Weights of a small contrastive audio-text model: 7.34M parameters.
Rows from block 3 of the audio encoder of a small contrastive audio-text model, named by matrix and row number. Rows with one number belong to one channel. Each number is 200 + 20 x the weight over its row's rms, rounded and kept within 0 to 999. All counts start at 0.
After each channel's rows are labels from the 100 clips, of 14848, where the channel reaches its highest value: "responds to" is what is common among them. Only what is clearly more common there than usual is listed. The data: short read English sentences (LibriTTS-R). In brackets: how many of the 100.
# convs1: first pointwise conv (encoder.blocks.3.convs.1.weight, 144x144x1), inputs 72-143
# convs3: second pointwise conv (encoder.blocks.3.convs.3.weight, 144x144x1, transposed), outputs 72-143

convs1.85,260,219,199,206,228,187,246,211,203,243,216,189,150,210,171,232,215,165,191,213,177,170,197,192,214,216,189,175,209,214,201,212,208,196,202,200,199,198,184,188,200,222,168,194,184,191,198,169,181,201,202,164,196,188,200,199,212,163,209,206,191,218,170,206,154,190,199,174,226,232,197,219
convs3.85,175,198,188,178,233,190,214,219,208,186,203,203,180,203,138,192,227,241,211,198,177,172,204,187,189,199,184,226,206,181,196,219,218,205,184,193,168,171,200,218,192,181,219,191,197,202,201,221,207,208,206,178,182,210,197,238,171,212,213,179,229,197,200,179,191,199,219,194,236,218,233,196
responds to: the word "was" (27)

convs1.81,218,148,200,192,181,168,211,206,173,202,213,234,191,198,190,203,214,188,199,186,203,190,198,199,232,204,199,165,210,215,195,227,234,197,186,198,194,161,206,153,203,200,203,188,203,176,171,203,210,187,222,222,203,211,213,194,210,237,227,206,224,201,225,204,181,194,197,186,211,216,215,179
convs3.81,195,170,161,205,206,182,194,195,237,213,204,212,238,197,193,211,199,172,208,231,201,194,194,215,223,233,200,241,163,201,200,164,200,210,195,206,209,200,222,156,221,204,213,188,171,215,184,230,186,212,219,202,176,187,208,199,196,216,209,207,188,173,241,200,191,207,225,198,192,213,194,202
responds to: the word "he" (31)

convs1.88,192,230,197,228,193,217,252,212,173,235,186,202,208,195,131,163,217,220,211,207,196,219,206,209,199,209,171,201,207,143,193,190,197,189,219,185,191,217,207,205,193,196,168,178,180,225,179,183,217,216,202,192,212,171,242,209,198,220,196,236,201,178,220,190,193,229,191,195,173,200,222,228
convs3.88,202,183,190,210,224,161,195,202,187,216,215,201,208,197,185,197,216,179,187,212,231,208,187,179,182,207,201,216,190,210,193,228,179,180,170,208,203,162,206,175,200,192,183,203,221,199,218,197,213,190,244,234,187,209,162,205,216,200,230,203,183,208,207,173,159,191,213,182,164,191,194,221
responds to: the word "i" (40)

convs1.7,202,211,222,182,191,199,217,194,247,203,187,193,192,198,196,194,219,192,225,200,192,197,205,221,203,181,175,188,244,204,216,161,197,184,200,201,184,198,211,196,211,232,187,154,196,217,226,204,196,212,181,209,221,216,210,202,177,214,218,214,213,248,197,115,203,220,201,197,215,212,242,218
convs3.7,217,188,180,225,186,208,176,207,202,184,218,256,203,205,190,206,233,181,193,205,221,175,197,173,191,206,171,225,196,202,171,214,172,176,170,204,227,224,193,208,233,225,222,216,197,219,226,205,179,190,181,200,222,214,199,205,211,196,214,215,197,241,210,218,155,196,213,230,224,187,194,191
responds to: the word "was" (54)

convs1.114,191,227,233,244,182,184,216,215,185,221,221,207,193,241,197,188,200,211,192,200,193,206,199,207,201,222,181,193,180,178,173,203,229,198,195,202,168,187,186,205,212,180,187,157,245,190,179,245,202,214,201,201,188,198,161,202,206,225,191,196,182,223,202,158,199,204,246,192,191,201,221,227
convs3.114,202,183,162,222,204,248,197,214,205,180,182,211,187,159,208,189,196,232,176,227,202,187,168,216,176,161,190,200,204,172,188,170,209,186,190,181,217,200,209,215,198,184,164,206,198,162,203,187,197,212,188,191,178,205,191,232,213,188,157,215,191,213,186,141,216,183,235,190,180,169,168,218
responds to: the word "said" (52)

convs1.44,213,201,163,204,225,211,203,214,172,186,170,195,237,169,197,214,216,208,212,216,176,178,201,205,223,176,186,201,224,197,243,180,198,231,184,160,216,197,199,223,172,208,215,209,189,184,186,226,185,235,183,206,273,220,201,250,210,175,197,187,184,201,180,190,183,226,198,201,175,164,186,187
convs3.44,201,197,225,213,186,199,201,187,213,196,187,203,189,220,177,167,159,218,171,187,183,219,195,212,205,200,227,201,181,190,184,199,220,194,211,228,186,201,211,161,221,195,215,218,219,194,177,203,177,219,174,243,250,186,202,188,189,185,233,211,196,181,206,189,191,243,216,193,196,219,190,185
responds to: the word "was" (41)

convs1.116,183,155,213,176,187,194,180,184,213,213,209,205,183,216,225,215,227,216,207,182,216,203,185,219,210,217,219,193,205,215,159,238,220,173,229,203,178,186,227,180,219,184,170,154,188,215,206,196,229,219,183,186,168,198,200,175,223,177,215,217,235,209,185,157,190,209,205,194,208,228,212,190
convs3.116,181,209,170,209,203,197,171,215,200,182,202,183,213,165,177,215,210,234,170,191,193,202,203,225,195,203,193,219,209,216,201,205,224,174,210,181,213,191,187,229,244,208,165,186,179,185,229,212,198,196,189,182,189,197,185,196,165,174,160,204,187,224,210,188,184,170,227,200,183,224,223,191
responds to: the word "was" (40)

convs1.119,214,217,175,190,219,195,163,174,227,189,228,196,206,211,184,176,206,197,194,206,227,201,261,149,180,193,216,220,266,213,185,204,225,182,211,208,185,184,178,232,190,200,234,187,226,219,208,201,186,220,205,192,192,199,218,166,199,203,192,197,203,183,190,223,208,174,184,210,176,180,225,185
convs3.119,157,201,203,222,224,214,199,199,195,170,180,216,185,198,237,186,210,211,225,192,198,203,220,200,181,187,202,206,156,186,219,199,183,204,200,205,224,198,221,222,216,186,216,200,208,193,178,191,176,184,209,229,238,158,173,196,207,199,180,206,243,250,219,198,199,194,201,200,224,208,188,170
responds to: the word "not" (27)

convs1.22,241,190,191,177,167,233,184,220,191,178,173,173,170,206,232,170,179,252,174,213,208,206,177,156,173,179,186,228,198,184,250,203,227,202,175,244,173,246,215,239,244,181,211,181,189,200,213,215,210,206,177,227,195,192,212,192,195,173,219,219,202,187,239,210,175,195,212,200,180,212,225,169
convs3.22,152,185,186,172,206,183,167,209,222,207,194,203,211,211,170,173,186,222,232,203,161,223,218,225,168,213,188,225,219,231,186,186,193,242,217,204,214,221,180,227,231,193,197,184,200,195,208,213,194,232,193,188,231,178,182,220,149,208,204,211,203,166,226,212,193,163,172,179,209,227,184,249
responds to: the word "and" (26)

convs1.47,186,222,195,187,183,203,183,211,216,205,215,226,199,201,196,195,172,187,216,191,221,184,231,223,185,215,219,217,212,216,190,220,174,217,196,229,187,209,181,226,151,203,206,165,214,226,157,190,195,206,204,210,217,192,189,199,210,189,172,192,173,191,172,191,187,177,185,225,190,206,201,188
convs3.47,217,200,229,179,212,185,216,240,185,227,170,220,202,216,224,204,172,204,252,188,213,209,218,209,208,189,201,193,215,181,163,173,210,197,192,149,197,162,188,202,201,212,205,226,192,199,180,200,206,195,197,209,184,200,201,183,193,184,176,207,215,217,217,187,186,224,208,228,227,219,205,207
responds to: the word "not" (27)

convs1.108,199,221,210,204,205,220,206,215,171,224,204,208,185,194,198,185,186,211,194,224,218,206,175,220,190,196,210,196,194,164,219,230,174,179,195,195,217,185,211,170,235,184,195,203,198,230,208,212,201,215,178,189,164,202,171,224,217,197,212,190,179,206,226,163,208,196,203,176,210,168,220,226
convs3.108,217,209,204,244,223,194,207,212,202,212,233,169,211,180,204,200,195,227,214,193,196,213,204,210,223,195,173,209,212,193,209,223,230,198,201,206,219,220,242,195,221,176,199,217,186,185,187,215,208,233,211,180,209,205,185,171,187,190,173,207,200,207,213,191,156,238,243,211,219,181,235,194
responds to: the word "was" (30)

convs1.58,205,211,167,187,199,207,209,191,180,230,158,215,210,179,193,217,177,208,214,187,202,223,181,176,210,194,237,187,184,188,189,202,195,243,206,213,182,211,175,236,125,230,195,188,221,202,252,204,216,204,208,186,231,205,200,186,199,172,192,190,211,187,246,188,190,192,196,189,169,223,196,224
convs3.58,210,215,235,194,199,211,182,212,226,194,203,186,214,187,216,185,197,168,215,240,207,225,192,206,199,203,234,169,200,176,219,191,176,244,147,215,216,173,177,166,171,190,190,189,215,197,149,204,218,191,202,204,199,213,195,226,207,180,190,190,167,156,201,208,162,219,191,184,173,176,199,202
responds to: the word "was" (75); the word "it" (29)