A small contrastive audio-text model, trained from scratch: muon at rate 0.028.
Rows from block 7 of the audio encoder of a small contrastive audio-text model, named by matrix and row number. Rows with one number belong to one channel. Each number is 128 + 32 x the weight over its row's rms, rounded and kept within 0 to 255. All counts start at 0.
After each channel's rows are labels from the 100 clips, of 14848, where the channel reaches its highest value: "responds to" is what is common among them; "loudest" is the band of the loudest frequency at the time of the peak. Only what is clearly more common there than usual is listed. The data: short read English sentences (LibriTTS-R). In brackets: how many of the 100.
# convs1: first pointwise conv (encoder.blocks.7.convs.1.weight, 208x208x1), inputs 104-207
# convs3: second pointwise conv (encoder.blocks.7.convs.3.weight, 208x208x1, transposed), outputs 104-207

convs1.127 [ 93 160  69 132 170  77 127 137 191  99 112  67  99 179 114  63 122 144 141 168 149 121 127 143  86 108 145 122 184  92  96  90 137  78 162 150 137 102 124 163 113 153 121  95 119 140 116 169 137 101 126 149 152 112 132 134 121 147  83 145 193 127  72 152 182 185  93 156 168 129  43 211 105 126 105  86 107 145  95 123 137 144  99 141 153 119 123 152 127 111  83 166  71  78 152 141 151  90 146 115 140  74 153  84]
convs3.127 [140 120  55 147 139 166 119 128  86  75  71  84 105 159  95 138 132  87 115 128  97  72 183 167 117 101 137 157 104 119 135 103  89 103 125 136 140 166 129 110  89 124 110 133 140 194 139  91  85  92  80 110 103 151  92 157 129 137  54 149 133 124 156 120 101 108 205  95 133 141 182  91 192  97 100 117 133 168 147 178 122 122  99 132 106  95  85 140 153 111 113 113 119 109 139 113 149 151  93 157 112 112  99  72]
responds to: the word "he" (28)
loudest: 250 to 500 Hz (30)

convs1.163 [ 57  78 148 126 111 126 121 149 107 163 112 127 166 163  86 164 125 143 154 151 114  94  95 170 112 101 148 158 116  96 157 165 142 125 140 178 119 136 105 129 116 104 110 155 137 133 121  99 124 170  77 121 146 139 110 134 142 143 164  85 136 117 111 129 164 107 103 131  72 126 118 161 141 123 128 117 255 124 172 129 120 132 136 123 100  73 116 117 117 100 139 129 120 159 107 129 133 107 106 147 136 109  90 139]
convs3.163 [131 118 102 108  75 153 156 167  75 109 158 188 113 122 192 123 148 142 159 128 115 125 147  84  93 113 148 128 168 127 128 120 115 156 111  56 131 149 129  91  62 107  73 162  85 105  88  89  75 120 140 136  92 114 107 100 126 105 147  94 123 128 116 124 149 173 156 121  32 125 135 183 117 140 141 163 229  65  80 127  88 165 147  97  93 143  96 194 124 104 151 196  70  81 122 138  86 112 146 118 163 171 137 125]
responds to: the word "said" (27)
loudest: 500 to 1000 Hz (35)

convs1.51 [138 131 139 124 113  83 121  75 139  92 147 100  60 176 150 139 152 132 180 103 112 174 175 132 141  87 151 109 138 192 135 130  94 152 104 104 125  30 137 174 115 144  68 117 130 127 124  71 127 120 130 114 100 115 161 132 128 160 106 155 115 148  89 129 158 113 151 150 141  78 117 197 161  92  97 151 127 170 130  83 169 173 107 163  52 140 127 192 153  96 142  93 120  72 113  98 117 127  73 165  93 150 129 143]
convs3.51 [115 114 117 140 192 126 155 149 158 126  76 145 181 144  61  97  72 130 161  85 106  77 164 149 135 106 127 140 108  94 104 143 203 155 153 196 107 132 210 151 114 102 102 155  97  94 137 145  92 123  58 127 103 141 162 132 171 137 131 142  91  95 144  72 116 134 126 124  89 115 172 153 102 138 164 163 127 100  75 105 154 145 136 100 117 142 127 136  74 143 151 154  93  85 126 140 154 122 121 136 188 161 126 104]
responds to: the word "was" (28)
loudest: 250 to 500 Hz (39)

convs1.16 [ 45 108 170 103 159  98 142 145 123 143 122 122 172 101 113 113 148 161 133 142 193 102 121 105 117 137  85 173 118 120  72 170  88 122 148 181 126  53 116  59 139 166 168  92 101 189 118 129 142 127 126 147 170 137 138 135 150 180  45  91 126 177 116 113 123 181 212 161 183 161  78 178 123 116 199 111 136 116 102 115 122 142 129 172 110 104  99 153 126  94 120  80 148 105 140 174 188 138 162  97 196 105 134  89]
convs3.16 [188 165 131  56 125 141 120 145 117 122  92  72 144 155 172  83 172 113 171 162 121 167 142 122 106 116 154 131 115  93 164 114 137 192  80 120 103 128 172  95 149  90  93  67  93  93  97 148  79 138  99 133 148 166  83  89 148 142 111 105 118  83 164  91 109 135 148 122  55 106 187 145 148 108 133  91 158 127  61 152 167  83 130 145  50  55 126  74 106 124  95 173 130 121  78  85 105 147 140  91 127 107 108 149]
responds to: the word "said" (54)
loudest: 4000 to 8000 Hz (42)

convs1.61 [119 135 178 103 135  92  84 122 132 174 148 138  79 171 120 175  55 146 117 102 118 171 146 111  78 137 153  65  80 133 145 100 126 157 126 131 112 153 143 111 137  87 131 132 136 101 125 255 133  98 151 191 140 163 144 136 175 100 124 103 112 141 121 152 103 166 117  96 170  16  94 118  88 150 156 118 168 162 107 131 183 119 109  92 107 168 110 100 159 128 146  84 111 130  95 145 136 131 121 164 134 165 142 154]
convs3.61 [161 144 195 148  96 141 164 110  60 135 143  86 148 139 162 162 136 104 111 158 143 131 117  79 103 159 139 176  78 162 153 131 167 113 100 189  51 124  87  91  93 116  69 133 113 135 110  69 134 107 165 124 135 110 167  79 139 102 146 117  88 100 153 114 135 152 115 117 105  85 155 137 133 135 109 152 189  76 118 141 170 136 116 121  83 133  61 149  79 168 155  75  85  95 117 124 136 152 124 121 169 165 158 108]
responds to: the word "she" (33)
loudest: 4000 to 8000 Hz (27)

convs1.24 [121 124 170 206 132 174 143 146  98 122 148 171 124 122 100 156 134 110 176 116 165 128 100 133 132 113 153 133 120 188 152 144  93 104  99 101  88 159  97 130  83 154 167 162 165  71 103 174 162 125  36  84 120 115 120 114 147  90 112 103 126 144 122 157  82 145 123 113 155 130 103 171 102 131 103 125 152 122 117  90  99  88 140 116 125 107 109 158 142 149 104  83 147 165  36 124 115 126 149 146 120 178 184 129]
convs3.24 [125 136 148  76  65  80  62 196 173  85 159  77 136 140 166  99 134 116 119 149  92 112 141 115 137  70 134 114 139  59  83 153 140 144  91 159  68 125 131 129  96 202 109 100 118 164  99 132 158 114 151  96 124 145 126 164 113 129 187 135  92 153  84 106 132 109 114 128 125  85 119  78 144  57 127 131 145  98  83 112 107  57 138 145 171 103 102 108 153 133 170 134 164 145 136 176 168 108 125 166 179  74 137 104]
responds to: the word "was" (29)
loudest: 250 to 500 Hz (31)

convs1.75 [ 92 139 149 203 131 133 125  84 133 171 127 150 157 155 121 141 113  92 150 120  76 163  99 132 150 141 108  93 127  69 145 134 118  86 181 171 175 143  89 155  99 110 116 147 134 115  89  94 135 123  97 120 150  76 151 133 157 106 133 109 179 129 123 163  83 119  67  66 136 160 129  99  80 203 169 143 196 154 110  98 130 135 188 136 164 116  93 170 119 128  69 118 124 134  78 168 150 135 121 158 124  87 122  49]
convs3.75 [145 120 159 155 129 140 104 172 144 102 155 185  85  65  84 135 115 159 185 106 100  52 128 109  95  91 195 172 131 115  98  98 153 158 147 130 123 167 126 102 132 130  76 161 127 155 204  94 128 101 127  78 174 115 158  95 144 135  75  90 142 139 103 137 144 112 133 139 143 121 123  98 148 116 147 162 162 129  64 116 157 134 176  95 125 114 126 171 110 122 164 118 104  86 145 122 107 144 114 190 141 162  80 158]
responds to: the word "said" (37)
loudest: 250 to 500 Hz (32)

convs1.171 [156 112 111 191 133 132 111 125 155  99  59 134 130 203 134 123  91 148 168 169 133  65  79 125 138 130  98 129  91 159  99 164 137  91 112 156 126  93 149 137 180 140 136  99  88 143 132  93 132  61 115 140 120 161  94  97 142 117 102 111 124 125  60 150 131 128  89 117 162 155 164 106 114 133 131 169 123  78 151 104 106 105 132 135 102 101 148 108 133  94  84  69 114 102 145 138 191 218 201 192  86 202 196 106]
convs3.171 [135 112  89 137 150 115 149 127  75 110 157 122  92 125 163  65  85 127 103 144 114 164 168 151 120 154  83  79 153  85  93 203 193  98  61 124 131 140 132 133 145  74 106 129 121 167 109 109 168 184 123 104 126 184 146 129  36 101 148  95 156 132 143 108 140 118 140 129 151 151 146 199 144 108 150  77 121 125 138 147 115  90  87 164 111 119 126  90 145 196 109 105  94  90 146 126 107 127  89 159 134 100 139 156]
responds to: the word "was" (28)
loudest: 250 to 500 Hz (30)

convs1.71 [ 96 152 102 109 108 139 120 113 200  73 163 119 147 146 122 126 114 133 153 131 109 118  95 151 115 120 126 145 140  93 130 138 117 147 114 132 133 126 138 135 109 131 104 104 109  97 137 181 140 115 179  90 134 153   0  97 139 124 127 107 105 170 102 114 117 158  80  74 114 126  92 116 114 140  75 137 137 158 123  80 108 190 148 104 120 130 167 120 113 121 119  96 168 158 181  80 148 163 111 166 157  98 114 200]
convs3.71 [ 98 177  76 147 112 140 113 157 107 170  97  89 138 124  53 109  76 125 126 110 140  90 189 101 100 104 125 117 184 129 114 120 183 139  82 121  85 170 134 126 126 172 133 139 118 118 110 145 163  96 133 122 129 108 141 160 169  96 118 123 130 137  90  92 112 134 118 191 108 131  76 148 139 123 119 176  38 160 132 112 123  88 176 147 168 135 104 101 158  89 157 115 166 121 128 104 191 106 116 116 108 143 196 144]
responds to: the word "she" (73)
loudest: 500 to 1000 Hz (36)

convs1.27 [ 64 141 117  42 106  96 169 113 105 129 188  73 164 108 125 114 101 198 180 148 104  81 146 118  64 119 130 165 108  93 149 114 104 118 156  90  85 109 215 142 117 152 122 124 126 109 107  91 125 151 142 151 104 133 149 136  47 165 159 100 121  78  98 147 139 131 161 143 201 150  85 134 119 132 138 115 197 132 166 141 112 136 139 165 148 149 174 122 105 107 104 110 132  72 105 118 140 114 152  70 144 129 188 123]
convs3.27 [112 123 134 140 162 132 127 139  73 106  49  95 114 103 163 108 141  89 153 186 130 161 115  62 105 114 144 146 117 163 174 123  89 103 136  87 149 123  75 165 151 105  99 170  78 117 131 102 105 137 151 136 145 107  69 141 182  90 107 144 132 115 146 178 121 156 141 140  20  81 170 216 147  93 127 103 111 144 112 135  76 114  88  78 113 141 188 127 111 111  93 122 149 121 140  82 138 130  87 130  87 139 113 116]
responds to: the word "said" (75)
loudest: 4000 to 8000 Hz (62)

convs1.48 [ 99 108 139 151 176 112 122  99 124 102  86 126  97 105 102 134 101 150 167 112 113 154 124 118  74 193 110 175  82 152  92 159  90 122 175 118 116 151 160 175 170 164 152 113 106 188 157 181  66 121 100  98  62 122  68 156 137  79 140 193 119 164 103  79 133 107 168 130 131 108 109 169 139  62 114 176 103 102  97 150  96 180 146 144 118 120 131 103 138 117 109 108 129 130 112 143 140 163 116 156  72 124  97 138]
convs3.48 [139 101 123 149 138 133  96  79 127 130 190 118 116 145 113  73 186 108 152 111 122 146 118 159 145 153  90  88 167 186 120 156 125  75 166 105 120 129 171 119 104 151 134 124  94  81 180  87 160 112 163 121 107 156 161 184  91 158 140  52 111 132 123 143 124  84 100 130 133 152 155 160 125 112 115 133 111 147 168 107 166 116 114 183 149 171  88 156  92 138 105 128 169 142 152 122 134 109 116 146 137 161  96 165]
responds to: the word "was" (43); the word "she" (35)
loudest: 4000 to 8000 Hz (28)

convs1.69 [141 120  80 137 105 100 129 141 150 168 145 189 198 198 130 140 112 180 187 101  93 138  98  81 102 146 126 115 125 187 108 145 125 109 101 185 111  75 158  88  77  92 131 135 102 108 169 179 107 154 140 155  97 108 117 116 112 114 129 140 129  76 147 148 108 124 112 103  68 166  82 138  98 168 136 150 183 132 115  87 124 112 121  98 132 149 116  99 126 210 131 118 111 183  56 157 106 113 125  76 130  85 110 131]
convs3.69 [123 107 135 116 119  68 146  81 117 157  78 135 183 206 139 160 152 175 170 139 186  95 112 104  55 137 100 164  93 195 127 122 121 130 161 149  93  80 171 121 148  85 182  72 101 196 119 166 117 171 113 130 192 104  95 158 153 111 101 112  95 111 119 101 135 128 115 141 119 148 116 115  86 176 138 111 121 117 146 132  98 151 123 125 159 129 139 132 172 136 153 153 148 127 141 114 124  97 137 144 118 136 136  62]
responds to: the word "was" (35)
loudest: 500 to 1000 Hz (27)