From a checkpoint of a small contrastive audio-text model: encoder arch quartznet, text encoder norm layernorm.
Rows from block 6 of the audio encoder of a small contrastive audio-text model, named by matrix and row number. Rows with one number belong to one channel. Each number is 128 + 24 x the weight over its row's rms, rounded and kept within 0 to 255. All counts start at 0. Numbers have three digits each.
After each channel's rows are labels from the 100 clips, of 14848, where the channel reaches its highest value: "strongest on" is what is common among them. Only what is clearly more common there than usual is listed. The data: short read English sentences (LibriTTS-R).
# convs1: first pointwise conv (encoder.blocks.6.convs.1.weight, 208x208x1), inputs 104-207
# convs3: second pointwise conv (encoder.blocks.6.convs.3.weight, 208x208x1, transposed), outputs 104-207

convs1.112:121162123091149088150119131118149131103151135132114143224154117111145174101158095148130131132119116095155157117114147141158130109150159119098126131119103154120112129149118088148107129137134130127139119156122098164132105162164135159137173155132158119111139124143151111129116159116145113121145141161112108140073118
convs3.112:146130122095141166106125080131115123123139132132113133084136118137120140154118109114143056108152138124176123150140131128142129103098136149112149143156079145138186130113163141153119142133102107082129140151103147202172110152134151122138136109120133154069092109142132152077144123093111170139131143123131118111140127
strongest on: the word "was"

convs1.124:102116119078108123152113126112152105158147149118103152089131127104136106118120185161161121113125091085097120142163135128104152134123091121093124119175141107160134158081147144122138140125162147157117122066145099130154129154087143135123149129116107098119128091119119123117173141126124144108092114137117117137094176
convs3.124:179176130110165088115123091156121116116076124112080162124088138141112138170157126171104161166137146148101072140136111135124177140174109094111111122133125136147142124132137105130124130140109110118166132120118147151118112140125140110120139150080095113141130130133122127136113123161150130126090078113125130117103131
strongest on: the word "was"

convs1.158:157114107135125158129109143141088127146096137092107130160161114117124142111092105134131119127154140099122124182134142107149156120141111101139126160102128121116180057061100124110132117109130164124158144117120113140128117127098123121121114136128142124119115163148082094143127119092139143107103079106168136130167166
convs3.158:110081136128100111113071101150136106130170112118113156146151154140149142126154130140137168111063147083155101128144098127135123134151129134153151128149153157152131154120114148113090089120125139160102120104082142083120119110122101131135128129139097117165115129110108130139158124107102099145093129130147133110132148
strongest on: the word "he"

convs1.8:129131121080130159135144072140162128102120119142145112147088113125133088157095117100114094121170122110116142150134131211179134138156189053153113115146100149090142114108127127130144133134104151165087091181135127127117107134097157138135176141152181125147155127129154145138146106100134140094095106105129113103139147
convs3.8:093145138125075132175082119146139133119168127128143190151124136084147162085120096116097100100104155140147106158162107140093104129184070096164151158120130163108150159137105152098157168144172112161078135103095165103115144156119127080120132130152126128118122127126121149119129128110154080110116146103180136141106136
strongest on: the word "you"

convs1.153:167122129162117109154168107118121100106100154141132121137121144129164148114106188132114113092123123115101148097101137153167099129147126160103112157131132166136172110109147120084122091130095152161169080103130146147125106123154123094148149127154109118151126120146124136119121072108154137130141113160137122122137087
convs3.153:138089144188136128117118138166072146128146127120162114121108148133095179071156123140133085156103143171111137151122153138117130110093134129090140120122152131150098084098154127118111137164105093103090115120136136089092117140086145130133119145132157116163124149093121153126112140139141140153177105127148147182086137
strongest on: the word "he"

convs1.13:144120130155116151132143145142149113097137091139118106104116135130130143114150144160140122157177140129084134116107083135146135114124136140123146038126115093119107042126108102113132148170102105153185088083155100150124125090131146128135139097149112179133144158131133141132134112191133120130170105142080117138096166
convs3.13:097120118141143149126199137109115126123109099164166099129112132128129165134082147141172162087136111112149171132137130142120119135132114113137129115121081143139111132129139157121168135155142152130095110142166140110133091127154092132129161183110110102100165131128132150128121188100103165142125105179139145133139133
strongest on: the word "you"; the word "he"

convs1.188:146137143116151134119140080124134156125080155127122158150107127098123127113126155100103160106132146139098153116158149061175165100140142174131142161122091151146101141102124173148161136097084070124129114165094137139185094116132128133135125127095122161155136126108123070097105143102111140143100099170151102132147132
convs3.188:130137147137130103109126114094127128127133195136144129067142120186116110162164115179145147086153131127133124113146130088109141139130189106151116143102147114112123073150126124158118102121142155130104147123110105142155139147090089152114137122129125166151117135118093170156164131134157171114109145143135119131144170
strongest on: the word "you"

convs1.96:127151116131134123134129165154147120067150126114122171158133163133121110112147124138091099120144112093137146134087121101136114120093127089127171126164147105082103106121141122163149143107178105124159099176042126156090137140125063109136080163109137142131128102138120107137123118095142092123125120143129191143113152
convs3.96:114129131137097089108113118104140127103139136157120185122140145107142139122120133069130166139137089104135104137117085109146122092136133114094136137113099126126156134111135120179176133108155149125142111159153111091108157134137136087144108129171115115094132152135122137122115112132130089114134157144115100129100106
strongest on: the word "he"

convs1.17:141128146131129147125109142107046145100108164107128140128129120138131137138164112155086134077153159096096140119111141157147140137112132166108118109135150157120091112090127143083165173128121160130117166124111132086119142155161156116119117140115130113121130119167152143130119170092127135127125105139119162147099156
convs3.17:087128106119171130144181148149099150109125106137118107156135144114140147125173062176101136127107106113124124122109130174108160144130148147152110114130199116122129152092149134126155127142131137129167129164141111123163124147132131116149147075116114115121161115125152161109127139141111123119176116145110117127082071
strongest on: the word "what"

convs1.149:108115101137165111125106106146093111108113149129077119099131140108162109129098120142132124142166125132132141128082073180132131120111150129126160099148118135127153122127153162138132159140158104125130138086091162099123109162115107096112096116129201146142188097151128120082146124095144141128121138157125156100150130
convs3.149:162138139160115105154149082154133160132148158131129137080125124081126146160128176143099088139118173134171123124153122118115156128163167135134093117125101159134122143104190175139103146132081114119173138107168113144135087112137115136136112093154104144145131167131129138146089124124117132111129150130134130120116156
strongest on: the word "the"

convs1.46:121107155112082152148142115127122125116136163131136116117138137122108164082137127115129126138164113177119124104100120066086137149123111157135165162112078106144111132116145099125153143120130116165095090096128117159097110110164163130171126110165065158107139133131131157113184137091114137120129088147129091126157206
convs3.46:156149148145111112108110142133151097126174098134093143121077133127104110156115122095123104173170149155148126109129070083085170100128136167112103127102096125142092084132153140128200141123117162106127124115135125168131120110128131114140094120176140122142114137118128146136158132144157122152141128163152146119124123
strongest on: the word "you"

convs1.72:116105125116113101122104087106123128127162120127153102160108122171179109124088161138136146172132117136142187145115103160134119160145121108088134185094128138138118142157127134084085136154135069127105101150092096162146161130115136097138138137132070178089122114139122154118114113099114133105109145121165133114128135
convs3.72:099108136127123130119109131176142148119124123149169129149129182170101098172109126114139090134145191171117161102126128112122141074107130114140099138109100141127159149142139110135162144148141147115157104128173117151119145122129145135134128116148125130062117131142139121125148112076134171138135101130116159195123093
strongest on: the word "was"

convs1.60:172150118108111133109141105119128132139143108114135091131137097144153102110140146145116118125111144114082126129165143122120134122154141138128145118155135138133109082098113149101117148190105095128116175118104132167103140150148137101098187111138145115156083144127114148136152149106154143109142134120169155123148132
convs3.60:108154125197120161150165138082152103149115199130140134119124168136113128129131139116154096098095132125128092102117170129124129086151122142125114137164098133091128102130117167132119120101170125129104151145153151173131118122136110102157135121142149114154126116121131159083100059155113109110122122119140114119142083
strongest on: the word "what"

convs1.189:115126085133151133147129107152135107097211161154119088117127107133094126106097097130115136112145132135145173145127117121123141154106127122092118117116146097157159096136099125155103122134117182117157167166115125140119185154090072180126110139135116131128116121133121136127083093140153137131087097124119154157111132
convs3.189:102122133139125105145160150125159184124122101063145109158100106130119131114153148152143119130087148109121143154138177133118126145091166161139104103095156118135129120112132126167086141134124091117152095127141168127125096141116130166106128149166101139111121155127136129155089113148106119129120100113133117185126106
strongest on: the word "was"

convs1.40:084115137153126145174157172141132093161133113107153157091144101119186167100157129126156122129121123134097150131155078166131129162141133162121138139101106115161130156130100115111152153155135144137119098109130132111127122073114119145131135164148115129151181150130127118147109108159111109139097097114107147178138102
convs3.40:136167132161094137112084156134097088109106108131124173132107093110162105146106177146112124109103094157111136110128119160096105111135116145118148131156127130097120079123108161140119146120117181138121125118160170097096095130107134130160165138138130132118131151131137144101140151078140110123158149093078073141125152
strongest on: the word "she"

convs1.83:103123124152103094083113108150109150122134136152106141121166129148119115131118092113126114137170127130135130106124084143069136112137129194150139162115141147133114080142116139112101167155118115110081126119142115120096126104132138134126150163130099152143144107080111103135120102116141116127092106099145162117215179
convs3.83:097164155109143133134120146101125206139153120169120107144135152150142168145139103112113148138140075107131113184146155124148098156112085129097121119130116097111122110136091156104128146126140113133143131131169134100102126115132108152142154172132140141129141127075139131156159146154095136130138127159153114104133096
strongest on: the word "you"

convs1.87:080146125123137114140090081095151116151178123125124117142148137177129129139165121116110086127153131093107124116138130118083122135124146220151168109171094184099147156151141120135112108119110139090170123102118102115127153109129140107137146142137146123167059111126115126139138158072133097094111119151110127154161186
convs3.87:121099147098121164114106121158124138114148110156157177145117075123099157142086092129165110126162130134114120106121141088129104093097095128136108079130091125145138128139110139159142130135127144134132128151128134161134127138129127169157094110106099084105158150153146119121132170149143173133136137131129117180162086
strongest on: the word "you"

convs1.68:138127119126144175143129157115202119134098130168094099133108112097148141104122097131118109164148084160129117159088145097084127127132155122149130140136124133120142165161094125159122131108103141102108157119100138106117126136101147095171148134150118136147092159134097124121134111121184089105108124138130098118142128
convs3.68:125128090163156135120188085144101138118134096102124112189118121080167097080113143144132135120119118121118157093133124145139113121113122105072087166161115117115168135115115094120107096125105116112130134154145100139135124127095182181093119121084140182078175114142123110127106170142101135120137115119173150127121111
strongest on: the word "he"

convs1.204:147138109116114091142110127111121117137145171128140137140154139111112102148161147096143113149121098156130162133135160162134142111133131126163111128125097113128101118149175101169157160145138072093151102121079177116161129127097170112106114131145121106115112187125102147184131138095108127105145105104136105135077121
convs3.204:096137131131110111153098120134152115109147103102107119085114118137111117130103104153145082133132145141155146090148118109154185088141138084120144147124125113171120140116133102178131134115152134104118070159161142088156129133135147122133110053103149096082148151152120142127095128110123120130116155135166131147121119
strongest on: the word "not"